A small multi-label audio tagger, trained from scratch.
Model: 4.78M parameters, arch mobilenet_v2, norm batchnorm, depths [5, 5, 5].
Training: soap at rate 0.0016, 1800 steps.
Data: 39062 training examples, 11.8 epochs.
Rows from block 2, named by matrix and row number. Each number is 128 + 24 x the weight over its row's rms, rounded and kept within 0 to 255. All counts start at 0. Numbers have three digits each. After the name is the row's rms in percent of the matrix's.
# convs2: project pointwise conv (model.blocks.2.convs.2.weight, 192x768x1), inputs 702-740
convs2.34 098:113094093135192136134147111162093125157115143171091126093110092152125150095120122113091126098148170096130116135133127
convs2.35 101:157140141120116108130121137154117132121133140153111154136166111117143135092074124151120152122135164155103125129159103
convs2.36 101:139120120092094138161127123159112100137128132128118133160123100153154145116108101148151187106118156129130153142102125
convs2.37 104:115172170128081132086139119118122153131085131128118163131148123122082126115119104116125141113133081094126104118094098
convs2.38 096:112141158107132124171128140105116100107150133147129136098158084163106125150100114093148164136097101089145147118124145
convs2.39 104:117129121096173104145145116138095103120104123116154113102109153177117165137126148134137124124095082137150094089146136
convs2.40 103:120210106127106104175178101115089120164101087113086122102186106083135152096153165080126115154121168119096128076145127
convs2.41 099:093120100129104114132117135171111099160142099125120113126141162118089151149142147116119143142140154168147090131084136
convs2.42 100:123108109121134108148136157158154109161139169106118167140135123146110104127130127140125111167114108126109139134144116
convs2.43 103:126156121138146135174164125108147154140103116131151139143142133107128108141107109120147163135122152109149146120092095
convs2.44 099:107136134129147122153128160106086133105149126091139135136135092114124117157086087166118152114128073152121166148127152
convs2.45 100:105096135118055056141119129164120130117137096164155088161166119161116194111143145111135131166123122104140119143181144
convs2.46 104:116137155165149153167110123088129125128142125091157114128143193096110141119126119194098116169105110103127180123130080
convs2.47 101:103130152145102141095142121148108138159149097130144110142130126128140131087155091142130164152146109094126102112128125
convs2.48 099:128123122127108112122159099084153157134113132160146101136107135089120083100179137118103096132089162097133164104105150
convs2.49 097:104111132121126163122121108129119123102156138118149178081144142101132117103135119129131114158147111114145133137118124
convs2.50 099:150130115184109128159120073088104099128127095082158083186118122120111084165072175100135145119106141146111160101174125
convs2.51 100:161134146135130128120079126130126119118110122120137168124141116108147093109133133150083146095152152142123111124090114
convs2.52 100:152116115125123157135084142088100134081130200138136146124110108115095115149135123140138119099129122123140124113111118
convs2.53 100:146158184074133111151110117125141131133140155109103108146174142126122134134098137121134142168141118126118190125125154
convs2.54 101:103130149112121123106109109120157089118138139166131132116142130148169157109127112118092131128114118153083148101180158
convs2.55 101:108114105085131147136105117159166137127101118074167148126123146141123161108138121139085138133092134132113083163101161
convs2.56 098:183128155116111161169162122096085106107092120081110138114102106133122132148128099123111182129144088126138154104082147
convs2.57 102:131168122137122136135080144129127087112128077100143096135141131097148119128127103099132140083135101115135141118109156
convs2.58 099:101137097110125132110102127140103138150130139131141112172109133110142136143165124113140112098058113109102160113137149
convs2.59 099:149130143114133141151139151142147132127138127124163134111147085172130167135128146128150097127154105148132152146133184
convs2.60 099:149161112137144147105174151106118087124112120158103127117071168131134098066102161129154108125078131151117078110151102
convs2.61 100:118106120074113150106158145066086124158072118126140157145112110081127140128145147166144125117150180156125123129100136
convs2.62 101:144137120111146129124144178098108119118090183133130116127129155126108132136143151117127142136166142161139145121122109
convs2.63 099:174164159146106169127113148111089098116115107112137155120106101175087148161100166080132106118133131163156175130109144
convs2.64 101:151138138126158132115113140069091121104105132128105164131151127106127171113097111118120142138098114109127154150079155
convs2.65 102:105095151144126090115162155136146096129138104122118148110066104100132216115106098133125089095128121148111176141088090
convs2.66 096:127105102116139138134146101175139117147116156134160091101156145069150153121118108091123134092116154139099115149168120
convs2.67 099:097126125141201157095117092128116111135141146130087156169114122176149139110094161125130110120159129147106157138117127
convs2.68 103:172131079105111125143147162130142123122175132168127124068129129140148117133111111134113143138111130109117109136063143
convs2.69 102:123166147122140099108098154111095134147112147086104131124151133124151109128127088109154139082094155074148136149144140
convs2.70 104:121084148111133152144090076091163102171115105111102159156150090125111160098142134087110120136132111141126096124111078
convs2.71 099:105077178129165123116113139125103139110118157106172120128171123133102123152171198156128135117098154159110128133149110
convs2.72 100:144073111164142129157129132129144102148111131108123116102157135100195110162110156130122101108112107092167174111114132
convs2.73 097:117133140134135134167103158096098153089097094125138145129111145151107114120109114125124141139107166145109091142145108
convs2.74 100:137130123138141126148159112145155156112123133123125104105148140137183110131122134179138127128100159122165084156127143
convs2.75 101:116140145141109117090104134126155159084119155123133093116115101154186112086108140125137146146082148133166106132137147
convs2.76 098:111083131092159117158159123092172120125145161147116151129172143141104114126136102185136161145108084173096167112131129
convs2.77 097:142135140140115150115121139114087123162133138127157117147126125139143130135142115112097118108106169138109125143152110
convs2.78 102:127130151129126178141139110139157152106148158184143160133118200140099140180134175130139141119126124108124123123137130
convs2.79 103:118181165143115107150127143161119161133135124128159121125081110133089130135131143145069143133079092105171167122138129
convs2.80 101:078119136088129138076106114077159118108157137111135133134130110117091131124136112091145105153136142094099113132129125
convs2.81 102:152144117126138148161154152112148136143126136150124064117101133120187152141142139099143104110126063101117100140108156
convs2.82 101:109119129108090131136151135137121126089136145152145105140092094134120160124125139134163142127145115095179119131127125
convs2.83 099:120126165114095137088127134135139065117114127130140129140111146144166144123147181126156167115144135134133127149116096
convs2.84 103:101113127104148133161187091158149064188130125145120092104108138104140099140152181124055109132124110123116124149077122
convs2.85 103:112162146139102120163133139081145150152098137120101110178162126115126125169137152123103153122086145129130111165120115
convs2.86 107:142131139144118139161139083104137126146127123127161142148117153103201124121136149118124148101104094115151137120135111
convs2.87 096:144089149159157124103098158158156108122134171126122124147101134118114128136162146129120125125135177117134161128113060
convs2.88 099:125101134075093135155129112134110098110101157145089120129118118092127116155131114132123134156139139096125166115119096
convs2.89 103:166139112149172076131161092091121170110122149122135132094096128099123087139111124146119172118126137165143123102125106
convs2.90 097:105120090115116137177171153162108134140144095149114103134112098135113110146100083100126106151111074121153105113140146
convs2.91 098:142117129176118128175172112094128127139118111145139129141172136131118144132168105116101100112124132121111145135106172
convs2.92 099:121082138153112125151091140104132125131102147141140109111127135111142100103141093166098138126177066144128154123126148
convs2.93 103:108115153164103111155168106125162119139137106142124179149136156147174085157106126103162105128084098131120128164147138
convs2.94 098:147117121143105138093055147117150096086099141141134154157106092151128158134118146123091115116151156116093102164121119
convs2.95 102:163089117106096160108096081134132137128113127166095096125117099127141123125108091120168097141093097131112095083164116
convs2.96 104:119088133154101140159163110135092122127137160118160091097127112098109131153106093125180146123148096085117105151086138
convs2.97 099:111118127143089136107135148130125136179102124175101115110109157099120172120129111149131133149136166158169162150142111
convs2.98 095:098126134156120121123167147145115139131104145102174137138144126117157113139107109083091091130102113105156107160118118
convs2.99 097:107127098132180135131164154087128090076120162189130160086153100155127124145156141121119101113094164162134160096131104
convs2.100 100:118104112131142156159139167088123104133123164089090143169145125118086131113125085178155160106119128102112143118097129
convs2.101 099:163131169132126126117102126141148132119120143112130096133120181103150129147127162131128111150176135117090148137113127
convs2.102 104:096167126100091142122137154139117158099174109121150116117117136119151158139163146117129113115106109124131115099131072
convs2.103 102:179153155139159104113143150119066140080102132178125098141100080105094134114095088148117085131117126171144115106132121
convs2.104 101:147163148100126143107122113140123100083079124121110093080111151119096113138121140139121117106130110111088158079142120
convs2.105 102:128144115134139122110125131137143106125099152125127099113106157095101139110187149089141072060090150164142118124101126
convs2.106 102:151131094098119139119185076168102110117087119150116135114138137151088133107109147111126148070142086116088134129123132
convs2.107 097:140150109092129137093113156144141167142122116111160114122103135104133153124113122093143110166130134163127149128154159
convs2.108 098:119126123131144106116129103142138117136152104079150161128092093125191160083131109093145133147087147144160167085139148
convs2.109 099:065159108153133151154130168147144129134098136096134157135170137191175138123127142116176126063156122121113107094125103
convs2.110 099:163152127134127121149122098103132120140127125150116155130124096118104137120149104145143063128125171102122108154123094
convs2.111 099:154105148142096153087124133123107119175137149114125135095118176170162142087110131126119133115108157153152145116121169
convs2.112 100:143157162147136114121165136121152143123158110137110132119113120119118184140127117126087162132116101094109102131088172
convs2.113 098:123160131101107126065130098116125138119084168094124110135164144109160112131104123125126144111128119134114145126129143
convs2.114 102:146126149143151139191175028104111129147118110175157139115097105119135118141137073160109136186122141161162104139066111
convs2.115 100:132161138132099093143123130153144140125095160127096136128129139148111128147154106101137106116148126146137141106116145
convs2.116 099:123123137127134120118140122109135142125134125136125134107127138129083109138148176180140109168103161141107106125116129
convs2.117 096:133144129152102092092157133102113107166111108105123121120113149130141122150168134151112146118117101162136095115137105
convs2.118 100:111141164187154130121134156077138160149168145101146118161147128097152106120154139180101117108129114126109144125138110
convs2.119 102:087184129121164124126149147120117115154143178121122101136119098126113180122168127113170085130128125129092112115142121
convs2.120 100:133130093122148132129109128133117140107141135137163106138136050159127109123091156117115146104150083116097101119110135
convs2.121 103:167126114166127158107174100133108152117087141126063113121128107130090138129123156141162160125102134134095123129133097
convs2.122 099:103139155109134127096122127154158134112154155153153152119161134136108105119126169128150072111138116141121133128171101
convs2.123 097:126133093126175137096102126117162113135114145161125130131086125147123083171100104111176104133155122102155133118113159
convs2.124 100:105133103167121135124112121138148063115146156141117129161110167103123137149071135108111114160124107135073124167147113
convs2.125 095:136115091134134120132159120121105127153126146101120125139135089145124120170148138083082113106126107115176136156124137
convs2.126 098:133149148113124149140141145146131128119132119162137121155128122117107171103162137151134120173135162148131113153136126
convs2.127 100:157145122077136116107130112126157167072083080096160144079099134162106110120154154129167115117115157142155117138136143
convs2.128 100:149155091080128183125178143129130090108120119132089151149123110157136107151143147118117106118119162106121111150134172
convs2.129 098:108133143092082094072141147130108128147123129130153114102111132099121170140135115170114141075130130117124092088169081
convs2.130 098:147126048142078136137128114173142103160083124131138147135110111098117172175130182085126123135147087107114136163108090
convs2.131 105:121105121168154106154143167168143139154127165149156130122136143103090131117150137134092113147129109099128174127098147
convs2.132 097:139126172115107124180112110091112122147142128084137111137152146093093162103104139120195125122192122136164153130109113
convs2.133 096:142111129150163104107148127116105140106128121113100132126125076152157106152136147086193179165114103127089142119158116
convs2.134 102:100112125153123130130136132120083154130115152118112084101153157138152117096103149106096119153094078151093159132115114
convs2.135 098:114146159143148108114137113163126130174108117164123101105110109143103058091112128106106165126128117126163111115083140
convs2.136 100:105138162111134094154160132087089150168140163082142127106120119133111186090058104115128149090136108147156129090139142
convs2.137 092:100108198159115096157107193127168152149127140112102114110136148151125146166158147138089153110155188130145153140159112
convs2.138 102:115131103099170163153126144155172164112120135146136176106111150155144142146121120148127109095128068075149149159139141
convs2.139 102:104105193134074131130130132097165126151166130138117103132077168125122150153127109094154123126130104135111149074098133
convs2.140 101:117133151102157128172093144139102126125115111123110121147159134145085130102138115119161109130159152107133124104151162
convs2.141 098:127123094144123151116145099145102146148134140168151171087090125155125109112108152154156115096125119156081146153174176
convs2.142 102:125132124189109138129140115110173142154064142111122155151092106165100083143163169142124124149104089099111143172076147
convs2.143 099:142125087076119132148135144122135117133169143120150139121148142164146116091139148146139146124108148134133159130122105
convs2.144 104:158123117120112110110117156130094176098139145128152087156130112138097151120119123137126140119129135118131110133146137
convs2.145 098:108126151146132166148103117123144086107138086099111118115180146107083148150115126149099101152126141078159114141180113
convs2.146 103:134116159139137144114157112151091108103129114125140152124150091149147141133066141089088168167107104154113120083159124
convs2.147 096:130124142144109119136105140150121067097137112089154143125155122124078070131102152133100105171063195131125139121169123
convs2.148 097:130164144138105101181122132155133176150115154091122109129136119132166093074154128120152122134127113142089120138149127
convs2.149 100:153135095144134138119124179160152124141140184124127088167133154108125143144096153134150166153146074131107147093150119
convs2.150 100:162170124120142120054139125128124139122112113166075115132142087127169093140162149122117158126166173143149106140113120
convs2.151 094:101145091105162150157097120133119145131152113146094094165097111160078155114149172161152123146170150153178129091148139
convs2.152 105:122149130110090154156128123159144130154101153151176146103156100124121161122110146148122146140099096157151101119174119
convs2.153 102:152121061120130124119118126096120138146098178120154102104150114101135137119119168127123134123153086149109119119143115
convs2.154 099:125142105110120137099111157130074150102160112153090134112125131097085125127162143120144139168086149162146109148106092
convs2.155 099:119123159096134140137167150113116106145172119133104125111195110126127065143113109120128068166158163154160125182132134
convs2.156 104:140098170127117111149168104116105107092141127118114092155125089136118140133130123148140103140145090152155138163151124
convs2.157 102:130112129128135122159115150093092116170099175156158161117135126148111158125083108164125141107129109180120123091114127
convs2.158 099:178148150108117174137106131139117131117112100146142125133116097133091104124118150146121099116116114152083150132116156
convs2.159 101:186136135114084096070114168109096118131126174140179084107120113168120132182121131123093157133115132144112122123127188
convs2.160 102:131111168137055135127083108106124151130094104120135139097118127138152131127146164120114083109124105125170159126106153
convs2.161 100:091147108162150128132116133129173108145140141154125072147129134148127176110126112124129203094134130079125158146126146
convs2.162 096:150089116117132150129166169120133111128136122112163157148138171143136117108148134124074064112095116102131128141145161
convs2.163 100:152128173075110104153131112171127125100145147185112161088126114076152139116132150160100121118170159057139112160151158
convs2.164 099:104177114110134112149165123109133124143073134123099100138115089127142143138131098125133127107140135146128127160085143
convs2.165 104:123115114114137131107149153136093125129129103095095129107124140177114153157122158115137137092144134126110136133113120
convs2.166 098:158080173153155117143099128134116143098131154145077116169137143127085122145141163140139101100169109133117118146105098
convs2.167 097:140108123122137116129109120087127130138130129119073099128141086099160138159146134092126084137114098108101157151133130
convs2.168 104:150172176153119135093100154109120145103112129132125085151149159090122100136080115164129136115102151085162111084095143
convs2.169 097:127126090143168130087158210135145169131137123166132103182130095148126171158142156124149151156186113121150131108136092
convs2.170 101:112101112138167103140079115133182141080144092116149121143150143141104136127155134156145112105138185160155150091121147
convs2.171 101:128123119147141140147144121129130123145123114146157154123125117118152135114122189125134173132123099117096118154103100
convs2.172 099:180093121143148110147146126126119157136122147145130161112156116134169128141096122125141086120117102138122149142142146
convs2.173 094:133109156167123130172129136152027114128095095105138152112104145187180109125132124134125126141138092182141134073115088