config = dict(
    dataset='synthesized solo parts of chorales (CocoChorales)',
    learning_rate=0.0016,
    max_precond_dim=1536,
    adamw_lr_other_params=0.00085,
    weight_decay=0.3,
)
Rows from block 10, named by matrix and row number. Each number is 500 + 50 x the weight over its row's rms, rounded and kept within 0 to 999. All counts start at 0. Numbers have three digits each.
# convs2: project pointwise conv (model.blocks.10.convs.2.weight, 192x768x1), inputs 512-639
convs2.31:519518549490455472511402533514439517565472470439487517430499510384521448517439528565472482458480514572483497526448465527518487394467512465592448509452398499449410503472511499500539498474508436473508570533510533502464505530465601443520465465561466466573587492487476605490527524554422537485521538584532480603506523529441553487467478501481477553511478541591526454477469513471504515447449
convs2.32:484467515462520550465454522529468499484553480498523542570469504522571437544520491539557484510465520505432544478517547551563462512501555381458447455504493472347385515587426474536514437497454482492484386515468504590431509500385441467498511509437492496513479477550494562372586495435490447485513530522536513516581460541497430484504578542517577458496402462529527506524506494505494512486493
convs2.33:551617535525485600542467377462537441393507493517467490459525515497549530483528490473537518556500484440539470461401428514535546279605459477493380431543520487515529443448523551542423519495642505582436456492488524415531539537476492444484553502512583422518521467565478542515499547460557489579431529518364516461352443409621443486539536526568460517590454490459463513543528421587422435488487
convs2.34:521531525436506603496630541552487502450553499547480442598512476529491619594524551485551516531560518535441469525646578363502519529500482447496567519446490399415529490447452545505552461527550470492468559443491591520496493618464471515484449522521468537553465492458382647474526489477489486439529459503495585467518448531571486425503469562488466518528606382444514605517528612512531506427522
convs2.35:565489493561414558529438453547502590546500433428473433468539526513521514468486503519501548585480479468552539449568466518470480597495519514401428452507497485514445523555512462450406444417509584510517557389458533526539485499479412387559452503422484522504507571439528571457466460503432508498405574467477577514425513507524508485528552478404486565523436533514596520490415424459423374575468
convs2.36:521411564519549516423508520524548476362501522480502465580382514526534522401510471482533568511509531416467455565532394416551464482455561498442420493534522449482469555542481500507495526424449538579513495550496518474449455574445535464602482512486585530517528492483561432544540484428598450468442444555583464563482462484620465482462513558596491611572442475509512517548483574530471503444395
convs2.37:445475489512482537479446574490505505631493550545485489510446496547479590426514536581522457452370459547507584570509372542449480437536499412437489587482545485454531470422506520450469610601538641508413566547523424456517550570510471515542486479530524566505520475487555422459472550551469411503512526515535512564521589486501529531529515506433423503513380481579513610505509555519434486516397
convs2.38:452470470406453513602588573523502448470459477425439453500455518492492459500462498431489440543497494488517495514568556453569531496478525466402523591513531500446442521544518563487419473529449447380583500326503497472428554546577557523559435520564424460469506455422424545591520477371458455478519548592485462445403476445518483426438497518435495464511454466531477495423544507581466523595545
convs2.39:510459471494454503485400652460545492503556465608444495530549535481500586539618470531443546543415434508521577460502581550529486527505443455456496493434479556571461477426498487541498449503575468534493556538405432480520518509452542501507472504500409427566591521427442411437491545511475503490572571473576447507536473538518494479565476520531488461544421644480584529529559545569502527526419
convs2.40:542458569472451479486500443578553560526459467467399403539606433465519553471416447468519437489514511490502549464497430498591525489486595550533492565544565566467492515587532482560446520490438601517487509486487450446526489560519392585512498548416506449493506477330609550489534468481475465500540498528415542483544442503435488518509478504488513529439483558558464548519435514426552414416444
convs2.41:500609496443564479452523652464598447448551465446525540404586555413558452488435590451583458495521487471494563474443486473500514479475496510626537477568481550470549472477480547481405530533629569467444437517513520418489563343532507570534563528465531484518553432494602614484479542464485522561548411541495529512524496550545564598406458538569452544525507506500578410521450437512474550521544
convs2.42:518637531542567478545607468546489496558498487520545511475422575519502535478455612404559555521476546489463487432488490551453500507497462496505437558543465479528519566534513507548529619491559500508506385539543544499426463497542478583489525420525561474457513570544450504455573477435491566590470564449527508440546449471429432537549486526419555428509537430590556488457508559456581592504473
convs2.43:540523576563495513562584443477572421498524480470473511407582517608504528495438494482460475426484573510533552445496495498456488594565552465578487421509490472446595600449539583473488490543489458552451398482490481556599505455547394561490490487512524505498457498476401456520394441470492510467502533472473539524540552480515392557507531528540557457630552508385509437516365563441420544514457
convs2.44:465447558506415414461514515607428474584472578551480513446544489427503538510449419531425583502484422489506483572532422529504512539454484494557485485479482488582555474424541529452583448468487526435474442547536418481528560502414512488521489518495451469442411557506485535459575529493499554481539511451449501479573404495497511568532516466470529434461449501458442497485565503519447519481462
convs2.45:625406492533476497420358579552466534544534519604519583517491469533483492679512630500540437509447577513422468557575479494505360493562504451543527435535436521497439510524531477481460507551639468494505507517508488493526515583479525602522584474532414511452567455536500462468508482455511557490495497608623525491378509404514485534480518540445544515559562458499513486498512542448539479472530
convs2.46:501588491377543490552686544419516437441442494443496574512416513490499584540537494598602572507519535494532475502408424476510576478554496525444477537454490562425441506528572456513538472536444515474512629565574410587509584485525497518455372514555481463493581445491480504507452403470588376487530567497493416479480597618540443434492506487486496523496606540505534496527510474477495508535502
convs2.47:465504495474476457469417609448499409611520526500482497582583469463434508573500596531432454500569421570501542490417613456546376528421535499484501471550447556477506460525529469506594526465460536576472501528523469458506468450614534531545574517525510478493480529366458498522522524396515474443398455531524443438519564479424492585574484471597597541525494453509490594422454535580489574501578
convs2.48:544493504593441464398485491447535532427455547515492426414545446545379530507621508513508480504437506626474508563416456489513452552544449486510457514433505509542346508561453596439431428452516618527483482553593531478484496541502486440543635576467418484506492498513535502483535521492563445562481553687551521393492511398616587418497481460460413474495519556499487476496507511477515507566468
convs2.49:500437558464525459541545565538551522489510434502493462431426450563422427534614389445544518519513541493440493514416583426509569531491455459472453597520545500527402438495460515511518484578520475574449490543506500468462506469523521507479492604569579489533465507463486538553593533547467469440482503360471442475448528525521518502497521443501534587452587552432532484497571436528498488478415
convs2.50:466516546467379608460511503481428482566531473480442551489559503494468541525632549500533501422414516442473482453558470612551561443469540506403463588517513466495516496469567439415503513445438438589516518460510497525479575453588468506519437431517449499525526489507553489571560504403523503579487498371485471597530528502443469521515522491514505464530507520460479452488562381546398651453446
convs2.51:555558535573503532481465422528444582459491549506570457499537553494442486536543435523468473480572502452593517462515509450524487555524541510466478547544493569471576557593421360430521462437496538535483512445444572446554431601559428463510529506552462457497450517517481459458537551516520549455459450499572510491598512443434508460504525489450563470541503494545516618455512558594471518447547
convs2.52:484451488476435466644462504475471382407587534578557427442446454484558479493557457505422430481495499559471535496556506590548384526504510506581470516440535514567526571460481439516471525521526470551479494632530473490532486465496567435527433445568506549487501509406536503468462537457528539419481523517530493450464456472593380417512491468446514554534573421541514477496468586498478512559547
convs2.53:537422466456430440466476451417552558506438529561538526575495511509482507506444538561466411518400527624577565493504501514499551513477452560481496479454551508526511445493454513461437607480387454526535506487506518521467466539548408484475490540532502454427464450583555442584506524426509509576514605483594505503524439529588480541424460506494511458461551496481564524485463456524495511494407
convs2.54:529493471482500524547599424464487555415479489486507565459513486512509399455465544445476547513494506435466495505510403468481481425486436491529405484460622499429561501547508503613424614504454489436505445517532422406507519506557559531472415543540537487521497492511517571459526529573452563514492534571510471497468502498458510535544491449544541551522425484490492520454480481606430577603590
convs2.55:438569425570473631495485539539455567444433525454502512453493507439585588572469525601534477515485453515582509482621500461519495547477526520584505497494536472375465528450499524409478456460396511476481460509565473541457456464398453433484557532486588459502605532508382412491495487623524488522513665492570473520619460466560490403469519532521554533491534489434461577433372539465605535509556
convs2.56:525505499469493413474489515433538538361519523419501494494555570461552515508529551423512482513474439579396592500556584506496449450594502493538451363543486366467483476545535442482499451480492454522514490466498592514461477480380652496519455451497461461453509453519462453513463442516470405486462365526412485534451472463557532554484523660548545465518547485425445414502516519447465508417501
convs2.57:549591496464460503479420415523571498435543506440461503544458451507524575410471560530492424460560506500600526486532456500516544544606489472457508533479504401532545476502511467493534504568454535544527521475513534492545464603605495479529505469445459530428590573532547493410437535520437481563508550476573506532411415444460506484465506577460516486459574476501530459440470473613489553505481
convs2.58:513477537504523513485527541453522533481444537556537420448421508488491486401521510380483416522534555478544444488432599568545458531520471543495470409468541490524505507474589445422532464455456514532514681484522552591483495491504524470474563512529500519480482502580441452508569470568516496470555469459457533580660446512465528538509467423389521415512487490499459402480560489497549475423474
convs2.59:538497521529482580477411524524533444520423492607533500433477463527544511503544582526487461504435470504586532501536534501512411518451546501457541503562535433376513451519499483472454413558447501563465455532507396590473427466410474554499507627415393491461536548467542603436563444472453497430478338447432429475484429437546482563471491386615411476428581454530348497563483514527482549516572
convs2.60:506410554492500487439462552612509568481492457557604492483482463524547578510488450419530414495480505451518510526496582527582558492614486521488483528402557466473496526611509485494473531444514459589493540509486435479511443503383592431525494510447470435443474520546492568463653446433549507518540453532518570426423502424477440470549569448506447612409426432498524518556542548508600399499524
convs2.61:456564467470501486480543415450447404473489498519527638492501546530558460567603465509594503513412487451631481546545542534552553498545555520468451503407438474488454461554510472496468530451465529585435455687496525410491540442462436449466447410510565544461477419545374563532560543644496457511458472467546555479428594531527470527544430522448571455567580532448461638493435557570451486416508
convs2.62:543501517563543550435537585546535549505446483487499475558511465545515477552551637593491468521481531394530516500580463554439492546403460499410565501415475543470501563595502368536502447495529505447533389669527491503487499507477492521463487518437393486515457580498538531517485534534591546520514530529562521506492492545562460606557552549477594609589418530515593486502565444472472485513469
convs2.63:491495515495590478516404415510524503480573507576438496410587484514509504508532561523521503483529507512568463508385536541495441450465493476509569473518462569496538513490438451548453543470614524416413540433502490639415455495526584479443491458493559532558513456591449449663552525462437578585470507532448535451518571523501448445544451445551432405440572479512504477544532530479493513482505
convs2.64:485591500560469524557399441541531452642498546552489524455534474483510507390495521460599493455519480479480527467429561536484556571488521472592558464559525592568474500426500500495480556555455539464494441573510459546445473548478475524568550545454524431480507564527437520543573490393514414496463531550461469450513549511429426459504527507533580484521559523525516441501457545442519447480500
convs2.65:533488492502522455565560576452497400565504485572543543444477543462514420428450479420452464470512554483584474447477488501456527532515535572389529477541365494474529512486455439505500437463499491418477447459490380403476513468555520480482422560558501536513519532571434479511556436442519461489571538476434454514588528613484503589418537586539576540579538495481524488530537453555491422459577
convs2.66:490501526489544469448514520439506461612554477427521418575418497499538510434449535432495592461487536464449459468313448491495504518550475557498535601467587541493470501548520555440432572540401543534445507442517461465604512490434575472581507487504381536470455474518486459418438554475459564560539600490400510464470502481499440582632491477587569532513608500481528415475515407560573557478452
convs2.67:487500470376546537453529533546525553526499588564490502498508490478486566461522513468521512455499512508511588482540504446562493568532497515459539570520480457608490418477517485507618522499426523527508439486485526518572496487439455399467621539450533528551485406398494567364477494443497506438565468545505506524541386420576454540548421499438471506488602493497353512552446501533546552451474
convs2.68:467511540495524475331474556516512510428507514482542458579514508539502425511544385473558558485438406502520524510465423465504538480499511553537444547530461559519614573516468520533475499487530443528517467528437580537622458546554553502497515449442509493460469480381475554604510461494422505513517418493453511445509507481535534459461479461576518550530443457522516565465479488420501507584495
convs2.69:491468450493479475345509601418435516529520463586552403482533539523496609545522471554582485483566502443481448483344368548470514398529398493422528527448511533562585480429528446516494662525490505505521506630502503484538559591562558536464476488513483427549494619452391522440503499482475448627378591504509415537448582516511476475461462502501505585471484492610569501516562529429510539463408
convs2.70:571486502620482546536455466532552469486481422460547503515501480525524436533453410473490483486493515441509427450590552503502454588466536535487512430516535522385499532467561482536423538508502535521434495556581584534413462490451500494466536438494558500459487382405422494523560504514471515454467453515479492524485508461455544571382449544507426532498597441497527518465444517426481525534513
convs2.71:515542495520415402535493477565468511506544581519465461386523510678515424595548603473458554515538486519490469457457623467570459625490487456554522531413495511472462393394583497360412446539559588521473483511512535542479530464427472648547461506475463464519542474520447579531465502460522544466568492427625431504466455488559532559458437503512499516499445416406446497461528521508554457491573
convs2.72:487521527520463493667490505467489554449604468414529453453566580545511464479486553560395508471508444497425585488508529556539460539487468470496401458539489493656462549515500468524508515470580494468525408488440518499493496375444549495573443445618444457497450618608466476557508511568576514510494594481522512438666521526588467539477555525490554521537548475510458542497501550531504484475424
convs2.73:494468527448476504611570400557513549517595488487593504437512508468465548454483461472444491555499516580557459501452441530477540557509528518475511465533536351466493539386481533521563518542512515454438491399536501556449443488459441530437545367467455378484568523480478481515523456510549437424547555521539532480494549532465457578557461456452528466533421456520490391487464494502536522497544
convs2.74:426486527493445493531557477414418460505468483518496513503677505500433590400441545502410475441454520536450466489584511548575566561543461523411475563560496548497538475476522526515448438522590471459529409518512497451508429553380433459501489435555542496437563495531512461521450551465446589541570485448471475526503447506427424540442468488479559552475450556480496546532566495457540461535378
convs2.75:465473462553496522484510449478484478399507529540507491526592471559461465522562523448464528536438591512500502554448467496477398482473427471463510532525590607500541477463490531539451505521642432489438539468508520468592440513541515538483564592442460495547503484478469456437404528513474528617486500593514518430366524593593538540474513569492466480506504437470464670453503589467442495468503
convs2.76:497488506646483586501590420491441500501485455463485522427501495467524529536553514457552512551567481451520440542499469548496502510552486519505426523499505512510654452485481545531488576533525455437572589523467506493444435544539454492464491470517471505494569510506473489541418516612540513513433489461518434567558468441457463560463566467524560473524634514530407566487589438494507533414477
convs2.77:554540474500483544550526544580460459484535479577458497568440541562459453477512570364448535395503503523525487482445514558420466432416534547546536474445461491541589448498505525544476468479573475499421476507586415581446546519481359600481560535451562448456438567543503438472638538515549494492513555479530550502505549474513444493537524553491485527513543476482589459475469464549508605574528
convs2.78:459434451457469463445486503489460530507494565550528403475439477525418463457524505479472436502417546545438512453453558474475583472484489555482550389560536438523444455532406420433552524551571454444489521506516458481461600526595478470439474484510519517515513424550475432596453495540594478539489374453475466468504494486558538530464533444562448446486563464496572576530541535503507509510450
convs2.79:487449469478445474475487559526528548601478485521508491580550516458591570434451538513417503551477561524537480499458394492523520598613488454408496573417528531404574584478526547592518515500564454613536438482504339489496491526341499444527445489549528476502467508511456513463496439515446436535575513464474593480610520496479399597452459563500608510513586513481479477534559469583535567473493
convs2.80:541522561578434507484440513533575519470503534433554409512508485515477597573543520441549478522508528540513463502444416494510444516567494482495455488471484487478583508549437393524503505493436459554458376477500484621500464526446456527488498554502519507489569501494505561551558552413553513488465446460591521489502487496529496379448492495488575530523481541535414486473418560565406547571540